config.yaml
text_encoder_layers: 10
qk_norm: false
lr: 0.0022
eps: 1e-08
Rows from block 2 of the denoiser of a small text-conditioned image diffusion model, named by matrix and row number. Rows with one number within an expert belong to one neuron, the router's apart. Each number is 128 + 24 x the weight over its row's rms, rounded and kept within 0 to 255. All counts start at 0. Numbers have three digits each.
After each expert's rows are labels from the 100 images, of 14976 (inputs lightly noised), where the router gives the expert most weight on average: "patch colour" is the nearest of a few named colours to the mean colour under the peak. Only what is clearly more common there than usual is listed. The data: photos of plants and fungi (iNaturalist). In brackets: how many of the 100.
# router: router (model.blocks.2.mlp.router.weight, 8x160, trained with AdamW), inputs 0-159
# up: expert up (model.blocks.2.mlp.up, 8x80x160), inputs 0-159
# down: expert down (model.blocks.2.mlp.down, 8x160x80, transposed), outputs 0-159

# expert 1
router.1:101129163162132138110158079153126183125137123149167158140098149092103124106118103100159092046120137119129086147132130089136176146119147151106129139135120121173150113155105111123112106129102104127101100159134146114121110098116139150095125165128142155108131127177125138085125149114087141152145116089112095143095113125126135093129089140082132178184151149103108145115126100103163097118114130147115120115148122129121158091112121147116108104142106081131112149143109146143146131142146105
up.0:116119151104138115141130110134148116153117105155150155104137117108085108124134153103081089184104099144109156143112156103090165122117100165113108114116147152118138153156138119124159079123151163157060141095139110084097128130142119117119170136129160139112137109124134137156082147115126095114117146139104119133101134144092162132145118134100137181109070140119077140107171115079139134111158121131090153134148117113122111120121128173127149130127128069113110073129133149140123095105133142
down.0:130140136093138148106109149137132089125165149143165124131102133134130150144150123140103131138141143135132105119115119131113161159081093163144141098151133166124124144095179133088096150105123111064128178142088106071112135149150123092141152187113121109096126100150125119108135118139097128115143155169140105130143103122076131102123129117193089117151166102116089135136111124126097142126086146126109163125103111118113104097122136116175168131113166146098133132136122140133134108096176102
up.1:099144148123149155138135138129120123135139092168133145085105089156129129161145099147114078086160146126141135116101131106122154150141109151145132151129130148121126159143046119146117133106063162119076111098147107173135163119162144140115118149134120124121184152138157141116125098156107143184121112114140123124143095133144096146135147090091120129153077125107135151112144140079157142121145154130074148120138137112132118113108107112113142167088129093128128153162138143180137117150104125
down.1:117163068172151107172131134098123070189146123132152127124140104128130133116142135129125174149135117152170146101160128122124181130117114121099122097106151143150101153131141145155126138144140109126154129146152143105113119106150094139123131141127099115126088141104089147091134096118156122111117148096155144085111109143089084133130078184105152166139151095144138160088106122072136162109091117127083137101138113118151105132158120114109092115135130115137132103133127128130110139114092078
up.2:142142161114137138125128105132183181173104140094144137159158125109145116136136123103100129125089117118144106128162086137120142121101175133140116082129143151154169126139145094112163110149140136108099082100120156120099117114100072168105149133093117139108078125099110167118137052127114137119118118113111094123116157160102104174158156133125125122115122120119149150113114129118114116088132160105085122129108120160131140116119153116118156084091139141119120096123145123098129119187138089
down.2:117135136107145127107132145151124089099086116068161116093157127140115106139128119202152158148091101112126123141161139106120120170133112121106122125183136094160123124144147107131116161139135132103108153132119148146158136134140125114102067177123148137105155086148121105144145169177117084118162132107121115136128145073108133097132115094131126162121140129143153092126106091142119120139130133159153128159100112118088124094117092087117134101129089095133111114108122088100151152158100152
up.3:094134117119126136151096111139119113114104126146111121156184138166091134119117145115140124119156143118116076099097130146150097146135126148126145187110136134172113113118120103139150161103125140102150132127127134121132121135110096130104112114168115125152093061148098161151127111175121121112112162113102131150152138114137095117110092122171155143120144151175086136120110125141114130139127109141148151150140133126108130133104134128211105093159177069121115116153124089093114121199157123
down.3:133114148113141101113114116089109127128125147161097135145122141089176097144100130126177102123145127115142114074115155126111150088144168170107152181162143140134103117146146158140123115133174134108091175135152144125170144163141138090105102110109060139104143133106155099103114120152103123140117133088115102121109137074135124105130122121143112091145094150134118149120147124114103126115140126126159150083176122161160109133131166109135122166180147137112157114154134114084113135132152163
up.4:117153111105123109094116108136133120128149146158154121157084149076138144090148104088098167132156109150145169110082107134132108149100093155084143146129134156115108100134127167105109110111188168168132132106133078102099126139118121102116161145145143097126158126138148114105149111152145117126150105133142140160117134125079091113146164125127155121086078164110158146135138109117122094129105146100101150125102140153169182147125108109105105137127093099093155140134149116146139156142103149
down.4:117107097098130142083116106150130146116151120136101143121124142133099137190114114087150137150143132117154123105094122103205101129135076109125142109093126121143120128115119128171159129155088113127107122133129140136112177126151095154163144083155079111133099134159103141127153142081151114058148126099120090137099138155136107157107127140151153149132138114116124091115140118101131177126122106149127157130133135094167124094091105112099119133104112127125172109111107104143090142130077143
patch colour: grey (76)

# expert 2
router.2:137116167123133146092103141147160128122102107118126138130142097157187100151169132174084095154142118100146203158148097185109114124115095120156132139161112117146102118114171131149115113129144138103114134110128137153154114131121103160156134135146157118115120131078124132116080164162134176137101119115160133100120161119134113160127154182157137134120119145113180099155107112144084101132157106139158132119157096130134117144148153109158098124088134110141095117120133138145134171117097128
up.0:130125161106131165126123148137100140149119120121114143126155118120133154105106139146136106125118116162106100138121113105123146104137135131111071181161134108136110093103090154163163146158118086143188139097142141178168145062071130102127105146105165101135124107134123133133109137130154146134111127157134137113138135066135147102160137116086133135133106108152121138139115141120159107104110093132088113108103125159126126100112131156142076127087162156127106123136076089116124092168172129
down.0:104121184158154120080155112115139123135139150092139125166145120139155085091122111127100164109121153125134146095133132131124142137173086152076115133132121131159134134155140117144093125092087089101098113129154141115178114156113100132149157120137124140126132121166138099133123142143089141103116137153151133172139126109150137172137104132133156095107123139139102166081126129183164115159132103114157102094134132122155153161080095156137114100156165121119143151128143082098160137128175131
up.1:151097145174140115113105141116142154159086089119143124124150124136086111130121096111147139119117114137089141147109099089137122105147168077105106135103134119145181122165129116145128153160128152114092092117109131173102124112111091106103126129124106129117112125131124145124146137151145116100146183101125124144106118099093164116177100128159157144152158102156095144101136130098155094141141119124089118138123090148093118154177163114140144091122165113100136112112140152159153146161055121
down.1:129150109107115157134139130126131124122123156127151157156096158128133172092127086128123119121167132150143093091082115145112114150163110135140116134140119114102174133157144192111080140089146145117171161124121152117103127153091125142108135105142165146140074154161141145131141116147141120164086158109147136142126142096110150126138160109154147138071150087132102134148129131088144099147135129087117145132128133119119119115212089128105139118090110153089177123161122140121124107107109133
up.2:150141113153097117156148145120105145114140135161083144150150124134113106136153171140141168132153102133133116154157142103106116157132113180131124179078139161134137146141135137147141139128126079178127092121115126111096079126121137063158119110107167115096126128138145154133151126173082111145122124113117122100141150157164133137121125089097138120172132122121127105172139182103151133118123153121134152124106111080136169143116119118094133100150120188134092108145131137130152115154141189
down.2:175117120139128092079182153110125135137168114132119127140133117145113110144133138146123132124111104140133121158160133107097145139091151125138113130123128127155122119135085082149115092069140140218102146087126123134116118133156154114176128118162126102145146154142107191104131151198153103105141119141144166126112113123136131143114137130116152116112120128146151132112199127168122098162127151082117112101107132134125106109164132126118103090138106093126140086137132112145106154100150120
up.3:173120096089110123106141121121120148135114124129108143134111120076093115141126120129175123147152157115103098156158128155092147109143105129151120107145141139118158156131087133084140147136141085098132127132125137147135156103117121130116097117150129134138090106152100125158095103119142129132077104174124122132152153121139131086176156117162108127144173128171151141156095088122145107129111151148155128141148135102148121135065095167135149144156165121113091127139086182122059111137161155
down.3:118153158141123135137138119122105134145113112138146168085126127113150145125151132083132137130136179136109117190125123121151176116107118102151114125134185118175120116111089102172116136127145120128085122155128135150106117151138187115141144153161097158175131131104131151166082158129116123145124164138115148126103119140119105161131119113114161139127134126081114105126130143119123117126126117144143132165109090176123124087194142094162153161136157169126113076154137146099174144139139085
up.4:123142093127114126120128133166151108111097101145119119128084128149128123119115162099120099122105142127159131117114146163135133138114117156108167154175084082131137118130099140146104130166128123116133122097081103106095130123133152157135131112100156160111097120142121100157100124119142124125162099090108147136150130149114078108105152106126146163134146058107119118162128126140086088151127148144136136145139188153104123107149060118139139087064131157100109130134102116178126101111102165
down.4:127131135134183122131164102079141121123131068092160123108120165133151105151096189121129155130120105140119159113157139159113126132139110116152110113193128075133091118105159122123094111131096129121100142142113113164092119129182171121165107148112140150107096095064154127122103139127133130113152118120104108124158124119124106122132099134118182152112112198120164161140141127105117148115137129126123085127127145130143128135134101123129124197157129116136114142159124163119122107123130100
patch colour: grey (81)

# expert 7
router.7:092124169142135150120099149114089132109112105097131087139118075145142146129103138135125120110130130125112105106104144159142144145139063124138111118163136102132094157127100119123074127119106143161090104111120107151157128146149124147141150124161126136133145155143102148120119148172118111085146115127135086145119183112095162084098050136117110078157173179071093111145149101122102167129104158141153116140099107151129114134121130124122149136138096112141155147114118130139142127121093145
up.0:140107143106158089107125101114129151155144075172148147105111129155097120132124180160144124128121115125145119100107110128113084152097150128128085078146103155151114123121112146106136151122143137117143132156123117094118120102132111097138095157121142126135100100090142169138086110082127105160114194076135090134143153171079149099114137131103094189124126118133112140109112124130124124113088127171142078099107156121103115145134098154120145130130106137144095120122114127179107144099128154
down.0:095139117176119150137148117145155110145157136106142095124152135137149141101118167181134137141159127156149120117117110122163100096138139118109130104069130126075098130118139141138116101149092113087111150080075098117122138141148158126173106132091147111183147095095124106135065162123132173134085136108123131091102130108137133121136090096149128099124123123136124099143154161153089111145141130153088145109120136165107113129122161144102104120128138149091136117129135120143181093167136137
up.1:113102125119095123134102134129152128098114132155092079147141085126145100117095085142122180126120167132110115147174114114111168137075167133149160146116167131088109128171132141127154113143113100153120143124120137149124138098168175137145095077113081110144128123119141142120136128109132171134176078120153096094159148115086120103114107141101118127092151121141132151088133154146110134123104148168119129139151106124114134155106128171098106151112116141134097085110088147115152158153123098
down.1:114182114126139117118122116169151115111124141139104089094125096160114149159145112140148117146105147134127159161182094113135104118097175162111125142109169106139117135148150098069095121089095098116123094080157143113128114147127110140144146112110112108160122148135139110094119097136092128113102138129160173144137133109163143122086131148153115121136145131102139152133108094112060146116151098097161161121118155110090119117158133184152085122158133096127140098162131122098102126139135115
up.2:134128159139124106137159108098157118098060132142124112090120108136097095111135126121148161153096152092147108123149119138138129156117079142110130133153127109128150122110041113151123128085119143140116144089139108152082149113118119131119151114150141145177121095164117162122140088122156135145168120147142127131127131073136148089149101094175158094171143139107143160132139142118129138131131112119101157169154137150130173172142163126107157071151125102126116106143090120130127150131146122
down.2:104098134131119117128090122131076107065120157167137125135097156133112117181143125122093150124127159121167128140117146111151122134131151163152131137167137116142150156091142143141154103172141151132163140115162139093096108149142136088145124128089097138137126126123120119132092169154107119122098105073113135128137103144114135183098149154142190114128118099151131122101093146104150129121141108090121110105110098107133138107167124131116113131132170165083148180129173122097086094145129124
up.3:116143155108158138129146137097134157152107128145141110099110160126117134134134152161103125164115126089116170124193163138148128139151104120098154132138142071137101143146108151098083119157140132154088122102149134140133146125130118113121119133119125124135143149152086143122151109164114142073133132113114162142111178131147081107135153157177096133112120077077102180151123141155141112128155138098136156107132091178175143115135144136132146092106085117141165107110136152097112127096163110
down.3:134131174114102106150130131136111150130142103124129112160168132141143080118106144113155072108119077158108144132169158138135095133125159139142116103090186180115147159117149133146084135118125164097090122111155144139123144094123109125111125130137155186097137131121121121111178163081141122103137115114101071129117128121160162124098092091123089114118094128110135103108124121158091103130099123138106115133128154101101118119114156114121157161089131146120118117170113161164158165132116122
up.4:156122166123113109177164138116135122153140101088151117136145153116121112132177104115122131146147143156086083096130132101156112120172089153106110129115146172134154118128090125154127183114117151099126138122129162132120097129132128129112158145141130139156132109124115093124085112115178160137130125137135124146149140111179119155125110148131078155160148125123139150116156138097093165109132115084147120173162144151100152132109118110144111126083065175172122104143153151099160090143107134
down.4:150114144116110185168095135115122137144140136110117117136122141154129136099137139138108114134093162102181134085147154125160138095187145158103122141138124141136121105167115111067092123107128123188092156104142128119119130128135142112140117103115105119090128107126118168163058139132096146106090106158100139078135116207135107131126126125170131122133114104129126131173088130142153149157151163139114126107133137105114133092142130154109127159111127148159154137128114127104123093109175128
patch colour: green (47)

# expert 3
router.3:119130138135129081115104163126118077097148141105132146082150119145110167150182117135101149176169194129091184160125121140148111115158095104168141115123147106098111122088125098102155132126138154130130131124163113134132133117114137118111160139122153091163109156139123146136134142090145100157100132139124128088155091134152130132113153155143145100087120164116134117138170117124073159125150133133154095118109112096101132130091073138098110152148162157111143130126144121135094103097148129
up.0:149112113147105103123134158104133142099108110115111132078170140141175163138098126157125157114141164112150117080112120138162116139124152120116109138107093141150144126136121102122152155112090079108149132096136117138133091120106112122129162111136141162136105125149105130103137124125147144119122106147165154101132104095198089085135129173110133113073153179130149127120146133104099100137122134142145140127153129114077065144089129126145140132128174174087122110128136114130179143144166094
down.0:135127149130127099149133131124130094084116149159125164154111094143138165111108117146106088156121109141106108132123122154143100088141141132139110160136139133150198128089148134137109173111133133090081138105144137152158130145098112133127175120131109131092147143118133103130123139133101113151091098096163150107109110152189130156123147168112103127170155129109132111162128178151110127121160159098131118145126150142174121143114159177122119091158187119093162131122087140094130149158149114
up.1:081112147084081133119105134142109152162123145103129130128106187097112139155139110166168130132118112141132151131131119149095137167156118154128140133154103128115137155121062128107168142163106127148106157095130114143132112130124084107131145149116109155139153140137111131119112129134121110137081110154191120112165106173118095136128124135171109110132147148112078135105160140135099098155103101071099146157160165125134100135096129132110140097125165153173121114173126145115118161169148131
down.1:082105135119089097148136144102119131113129102087130130086144153139142117172112111117141085112104155143134136168120122136105106126111167154156150117109158138108142107103098076151106110097151076102156124140131116150145122149177129161148133116124117137099133126108092129145100142158132129161116147122112160097109111134089143122132172160145098125106173157111122145138147140108117128116137145119116122099143123093121139102086152142114153092060152119131147158090129137072119117085171073
up.2:142136159123113127122111080080106140158120181133161150145126163158165112173120138128105065090131150127126127128142141130108167124086125121149089158143153136141154127125111116110107128148141188116114137141091159162161159068134108145095131123139111107096152107114149112155114142113145130136127126149107134149108103147124132142210148134104119121160150120106123141085133124102141163111121094107146126072117126142104136131098132172112115131132095126110147064141143153092138131132100140
down.2:096139152165136092131152120128176106125129122104142131112150103134119136158141141127184163119132182131157160130112191129098142120151118134102136089147164121160151124153147133139124116120129102158135096131103124128156113146106156128099107150123138199160130089152138097170131130142145160125108176104068132125122141069086134101166126087120142125093156122130138105138133109114081135160098134078122126126118161145092123122158152081139111109137110132109118112100130107118131115163122107
up.3:081092139087100149093113103167100101146136095182109135113155126161141154136075090137155170111154137147085139096119131126113165129144162108121136178161097128102131125107081131136127143106120133103134125103131125144127134159091134168134124143162153124113143157112123092114118173117131131097083151106126134083144169070126176149114124120122141105143129128135110072124106090133141150112129080104126116101142116133119145142126081148130123128080134121153085131123146146131155127149129144
down.3:137099132142121109171093129155134100071133166166142131116107148104142095105116122121112142147147129156106173113148086153160133133105148117177112104123134129151115073134125129159113109143137153137106120085123181086154096126126090125157125123128148161144131122154136102133179102135130156138142149089092077133119106148108145106126148091119100137100107129131144098109135127142165100110158162099169110106141154095149131136153074171085148098104116142102107156131140119140147117114160102
up.4:166108163178149128138135158114111105124106171095064100107113121129132145182128111145135138115148117096120163138171154154150142103079107148138135095152125134127142159125130132096104136118128137116160109109145099107098120157137108120123131109117122160127070091131143121101087147117103139102085143163130097137111152151141085135134145164163114120163083123152138118140131132133136101146101139089138169074144132095139139142074105141154174145150116110106118149115092150165143127120143158
down.4:125149139113145180130130122146124089116072116178099160125161070125159141120126106117123106131146158088082120187125141143106156088105099120138146111096139125108125142155129159129165097148130142175112116136115095116083180151079130169134129146167147116091103108127130146106144128163138125153130084128104140112110152108111086125111127101155158131136130092161135115141138126130140114122138127128131170111109142145140086145099112147133151113087120188145123110094098106129152123093111130
patch colour: grey (85)

# expert 4
router.4:136086104116108121148154128109153124121139106155072115115130126135128153117106127178098169107092152155111148148099091111140072169137113149124165126098129146105117118158118133140149102104129082097148136148162100141137154146109130104125116109095136108148105126128102108181124145142156087121145098148172180136096126124145180184136103165121104119093112122098149115134134138145105159046119153129137080131109125130098101122139119100118139114123141124130093113128125115149144099152156137
up.0:142128146092121168098121171142102089123134094131088118078148140122179138120132148125123136150104085111149169141079087120126119106143138088134144168148131125124090156105096131098120132128123096127101127114130069124106075150107130151120198127136158112118136147091146123124099124169129146093089118110164146122112134105120123142153149077186122121122084154142120141148095112147123147112125115101150152088137143114129105095108120125162112160109141120116114120126171146176118121107131127
down.0:141073132094104125136063132167116155113082130133121103117086166149153144127161116063094150163148141124152120137133151139144114111146113182142121149169126128096122135101146103159121125149100159122166130113138128096106112160150123121165129090129138128121156125172119100112124155115105158097125136059113112115145115162169114124132105090139146131134170094118147135132110106130107128138139131126158112144102158078109085138125112158098107091114116155137091149116137149160124113149163121
up.1:123111104104146112119126115085117167121114190123108111104157085070148110150080123138138113123110137146158128098126152104101136110125144129112164154111146144091121127166141123110134116116162153155112089162083115144105109142098141121132111128116159120107122108125094161147130145094178127128114101119168161143166123117130109140151106097123168141169065058147146128160126095129157149130141153097115123148133104138110129119112097148170131122148145123098155106139126098082104151101158130
down.1:114154122152095150118123125123125132118069109130133154146115146093116142102095189159162119137065193118080124089121138134146104147094131112133139162095110119178136150171102142096107111117124119105098153110135156099117116119097105128105115091142115148130092128142155114144114138133131107112148137136087092128099108099149106164130165144146187104134119169157129130140111149107171163172145082137162121168133117152116168102113125134119140139146153119140159129108131101121135137120149129
up.2:125161143110093126142121148117116163143147103147105113113176130123110138089158120091155129103145150134096043128187103100141119119114120133141132203130122094118114104101096154128121149142168077145127151122164114115129106114141094122131142149107123145150127078108124122139113110137137131138131143141105116156111150080108137111135154146150159141134130150191104130125137138109130125120119124078121095131130122113145116129142167073124133127206123170121119125136114126108191126108142133
down.2:132130130126120141093095113138144139095122104164074125097105133077145142060151107139167120158129111134126064142119122128160141126150129091129158170158141111116137121128113157147122112138135142131145085159142112126088131139129144140144130095130138155095141133135100096164111100061130110152142105112076176144135121181133094188115131103131090139142125152139093138135113117102092130120154120122128126163149110119152176134099127152144098112102144127101108140137117100165085138128138162
up.3:147148138118111069173132132125110157131121149121112116123127147095137097133136121134087136134107146142112133136116115124123174099093124130118121118153128135149175110107113104124136149139131125193160134109159128152117158086113114129117148109131138146125125125163148094124142144143181145143102075125142171144164121124132136135145163142148141131140123160157139090162124180159152118108101076087133110099125142090146129124135138112109133117147143199152127163103090089101155063074154124
down.3:124166153121175104127139154091084114111131090091150093156127108139152129102149126125140114105145103130141133106157118121123103129142146163149119103104134114132152125148135139100123134139138101073107139143089106119154103151155078124115165145133117088137114123091109114113108144133098100110095069129105145137146159088132148155133134149116154105096123128056146127122163177101107109126093199111133142164138151146174173178169141125131138126100132115124158105145114148133116121149132109
up.4:150105116103113138123104135144165170119099152127126085113070159125143086142116141124140162124119171123106103155134126089111127135099171161113074148135171146109145101108145160145106100138117171146162117134120122139126174119145123147118123119126139151139070145181127091142131154142135145126133116134100153133103114126169133166128124138160128125163135162154150154137120140138138151077116080139136166130107121167167102121143171090093112096123131129110079150124094138114104089137164134
down.4:165157131133161127103155143122140137122130120105184119167160124164144129168129125129134105078134087129142165095128140135128109127101123176136149106114151115112115123123135116095171107093133132078142119136117112139186106144123138091104158174159118103116133153131110107114136117185122108113075125117086100100171117058123124086122060141134128133125104130127155130126129127109114126149134123097145149103135108152141115132163099153151152164128140139084123111114159132094164144155157128
patch colour: black (72)

# expert 0
router.0:141174126130102140106104157103158142155127133111140148093140181112129139140201136128173133113120148129085100118181102166158115129086103182159103107156133102109130142148106115098123118140126150116100120102130118130102117126123093132112148112138132142081098070128101136156134095088109152153123121142122126134121083157123105119176170112162156132165120150139108181082153143076109125149136090142103148149137146114141147132101127164137140139149112128139121136131133149138149138095139102
up.0:176126129168120104146098151162128129121156081158107117132185172121142117120174117079160132095109195139136110140143115154125135100133163139094094144096119157134109104123135117117149146112126096105152161121141119167108131118118124143132116093112168142131068112159179137120149130120115113130121125150101108147118097123108126160108182134148139096156152102138134128129128154105124125162140121105160100129097143112071134152114140131130143120160127145124084117152102115125073091099162154
down.0:167131096115105157100136174168122084116126146094112135135124175113111100125188116133080167153126161125108152159107127128151141150139114176125108122154105136105152156134139127136124132147156142069142127168146145140114103107106202097127130125115157115123129143136144169126122134144151107120104119144138127132144118100115099109130146127057107123134151137138099124117113131138150142141069153137134173133098123130136133156116113148131118145168081160104137123117181113101131095068131152
up.1:103125133091088118123080121189141116126134161164121125126129157148157138132107101106115143148169067117077144145106168131116145148125155149147093129134138175118135117121070142157077162128119168113142116124125138116137128119120105102115114171130156158131172114138112129130141055123145132122099140112137091144151147114150098091127109120186175125160111129120166114152128121138146112100166118099123146124135108128187121132101132159158149124115126111099163112147152151115114110126115102
down.1:102095137121131137156079155126122168135091113154103129079139141133152109135150108109156130089118136137137095176126148174121138156122124120086107148131121109159119148154132120130162111133142115141106066103139121150120079121117150121133146148166082176103137082088125134121124127160145136112163125119167131146134203154179142153167051141121133111120125132132124142129138102136138105110108143116146102096117145142125114126162113108101098122130160103147135133130167126135112118099186121
up.2:085134140122152114097116118123105146099135112129145156090149116138136123099153090114100091109127152116150123094149138105116115090110167145147089128119125103170152150113068098126119119092153111120096141132175148092135150155124108111145158151151145135130170123155141084132135093102125081130151163129114118094104135160064143135183145123121107123187115130110126145153122120155081137166127093138173111122130104112122185095128092129133171104113138143144125109125125144129142088130140149
down.2:109112122152154113140130128118121121136143162125137099167130094117079112134156128139129139163130163128100134099110109160096127104078139187096136135138143124125129156138110132151128143155129169165145122094132143175120115098128110150158102100110069129145126100116097159144128109095119164120120135112102125154123128130095102142188188106111125169119131146138137086105129154131083103141142110084059145133119164120137115135098120096104111142117144152140138090165135145170130087164152139
up.3:161146122134090099069152116120163180126093099091164120148141101167117121129130109148136150105137128104126106132149071122122140094126159129132147107125122133097162097131179144115114136129157106173118133134103142120153119117083100094131102131144131116127092117105137151122103116122151151111087143132188124138099123157153131112142143107146122140155129109122139132136095149114085113155115127096129093162123154160127118092109170135103137060090119130129097139133169120182112157168094146
down.3:111124112098139100115139144122073085101159123130152100112148097127147154123141118142155151124147143132119090116116130103135092157062136111154146114108139106170122150162138100110117130137161133078103125146090109132154146137168122127103161145105104124141146148112126110125086184143145102154143069134126140108162141101099105123162123149176103105098186111115083124129087129102104153118102128161118154157116095137139127165087096157161138116132159134140118126127093129104155107107113133
up.4:155122124119147137084135148098137134138132122117122150124138125118113122088121160146128134110162136118170182128101125129099133100170144125106113046145172147151122130095114116152127110100172116101130140124119162114128124163138145124090103113119127139087143142115090161156101128129138143169143095110106105079110122137152095102155118155112110146197114121140104140156119134164104164156152145173144149152093121109099113111164127134145132156177160134128129098107126145092147188123155137
down.4:143182117129165132107127134159100143144114111086156154096140142133171163147111149127154119121090102111103117131096088106109109096132141108148121151123139112113109129133136148129100146129091114177156164110100081130126125124134173094137141121142118118141140154162096124115133155107116141107095145134130162162124115144155132138134125061124136120147090129145119090118139072162112113119160097134102156145105075182133161172134170151122140084134117110130160118178110169140136116137148096
patch colour: cyan (43); white (36)

# expert 5
router.5:111178154146128131150100138140128130112098109121187179164127106114123166087109123178080130159128113107120125131156106107144135141113164088105142094137143150156147139109123141123109163135159139114112144118099134091110153137123103134123117108164114103111151173132127115075173159141105091158119128086112139097159080131078140148144098104140112168099133140098125086087106105150126142122158118105119156138122117159094121112177134140126127107158105096090111124113127130127159105129105113
up.0:114121163145123099123125141134075118133136138155127120128149138096157076114126144104113115124089099114110161101104160134129138114124095129090127121105149109102101139075127156122138131145089118094120117092094159159121090113128105126115187108111122130118163151133118152114177132138142131146111149168123103161190107159149146112163104062123133139129168103114112092106154151120140142127140141068120141087170116132153075108107176107105122106111129155118098124148099126149127121142151131
down.0:102140126115143125154130110105111148136112071142171110116106132172134087122179123089151099140116161149164142130103095115139088125158129083170111154128155140095156121148137142098071137121131106137133119091113130129141100154132164117116150111145081122143142122093123154119164168108104123116110111132145153124124132134183173132152143145167127109143109124160129109124105153106165183116134141136128069134160114140153143118133126135129118192140129111178136133157162131145168093155144122
up.1:154111129125107149118114130094110151113069115120172131109129135135146120099150130174141122141146128089146128129107160110124108139112121121171126122147085115080178117137139091126096132090123165104158142092110140121140138156090145138127112176145137140099125142132136113074111143139118102097121157167125167102134130099140093111131126155170139126113141090075107165147098114135068182116152108141116139146124137151151180105177132120136103152093109126169103123125161134172135108129128126
down.1:108115158148117095148129117115100145175082106139101163140154155101138161121154129125123145216123145137129097120142115087108098139132134145128138115172141124130127118111130149150172159129115136129107121187124119137110072140133165101134108126113120126148157141090127141114118146053149154124125138184145166112131139138102094122165130118100135173136148124145138141127109151140167114094107131148118162102189098125123108128116182104105146148152136121147115105127168123130142109109137089
up.2:141110171102168142130117111153141090111126096147155109116110140113169126128143128154151096085131117125113125094140143170123116095140161111109154121136099117134090159140122092129138145126119149147078123130077145159135117114081092132108114152151150102128169121099159133106148130169146133094131112096174170164088143086154084124127129114138085155115071110127094151113177134109141129064135117140144133151129121142157158123167102125116123126132092113150101125089130159121120103127159125
down.2:153097088123127145166096142118115089087161132100137128133159135141098093111148091161105107148147084122123124083147142138132136131146169102135097094162148106144088153134145122105105137150126099110115125096133136090132133136136122128115113091145179124118164127132155157150130133115112185124162139127139108115170127199166095138133128129117131148138137106129084158150111122151188154148187145112089154147139118121109129107129087117123116140141097161145159131074135159108141117144143112
up.3:089186136157140159169107120141113130146104098149111138113167101096168116115124100079129149119134084152132126133185129135148167129133142131110119113140085100136120129100142118136145166129121131134107117093136142123101130140131103179117100122123176109143130099156149126087148085167126104152114166054128126147093155080090153126104106148132156127100110141157148138128148158115151097127149123102127115157122103083145144164129167103118100118150165132094130089138139163128115134137132135
down.3:132114078140143184151111145160105148100108153098148089174108105114089165140137082123133157116155127130151129114142131089150141099133134121131123101115124109140150107132147115135118116132122128136112138087103194080128092103103127081119135129113108159150149150158147176120166147120180109141167161120113109112134115109121122139146113115166131116119157122147098116102186116117136114112127091124112175110080167151152094155166086115111139137107145135154134106130129141093120122173115142
up.4:153118157120125147131131106126112096172117100163139119143139145111150155096115152169121131129136136123179143123055130091127129183132119131163160077141138117099131179142122132163085138156109112149096088141121178156111154098090107124124115115094117127164150156068135111129125145109116141089134143122159086135121087127115115111114128138126100138115126139086125121158132165136115139139118095111104113169131103101135119104135098159107121123094142120086131127110117143154189141079120151
down.4:132060131166107150123146112145119147103144144136124142119096150114092153133126147131134140144172130119104162133107082098105152114133149123134139113127153154142152198131109136143115121147140166132152141135122134098168099123120139099129108134152151146090123122176132073119139132133145155147123126118177106149143131111136111172115179136107159122157114115143141169114127082168122106118125150127137099095166119172112113086151138152164146100158157142104057170103166151138100142126135134
patch colour: yellow (49)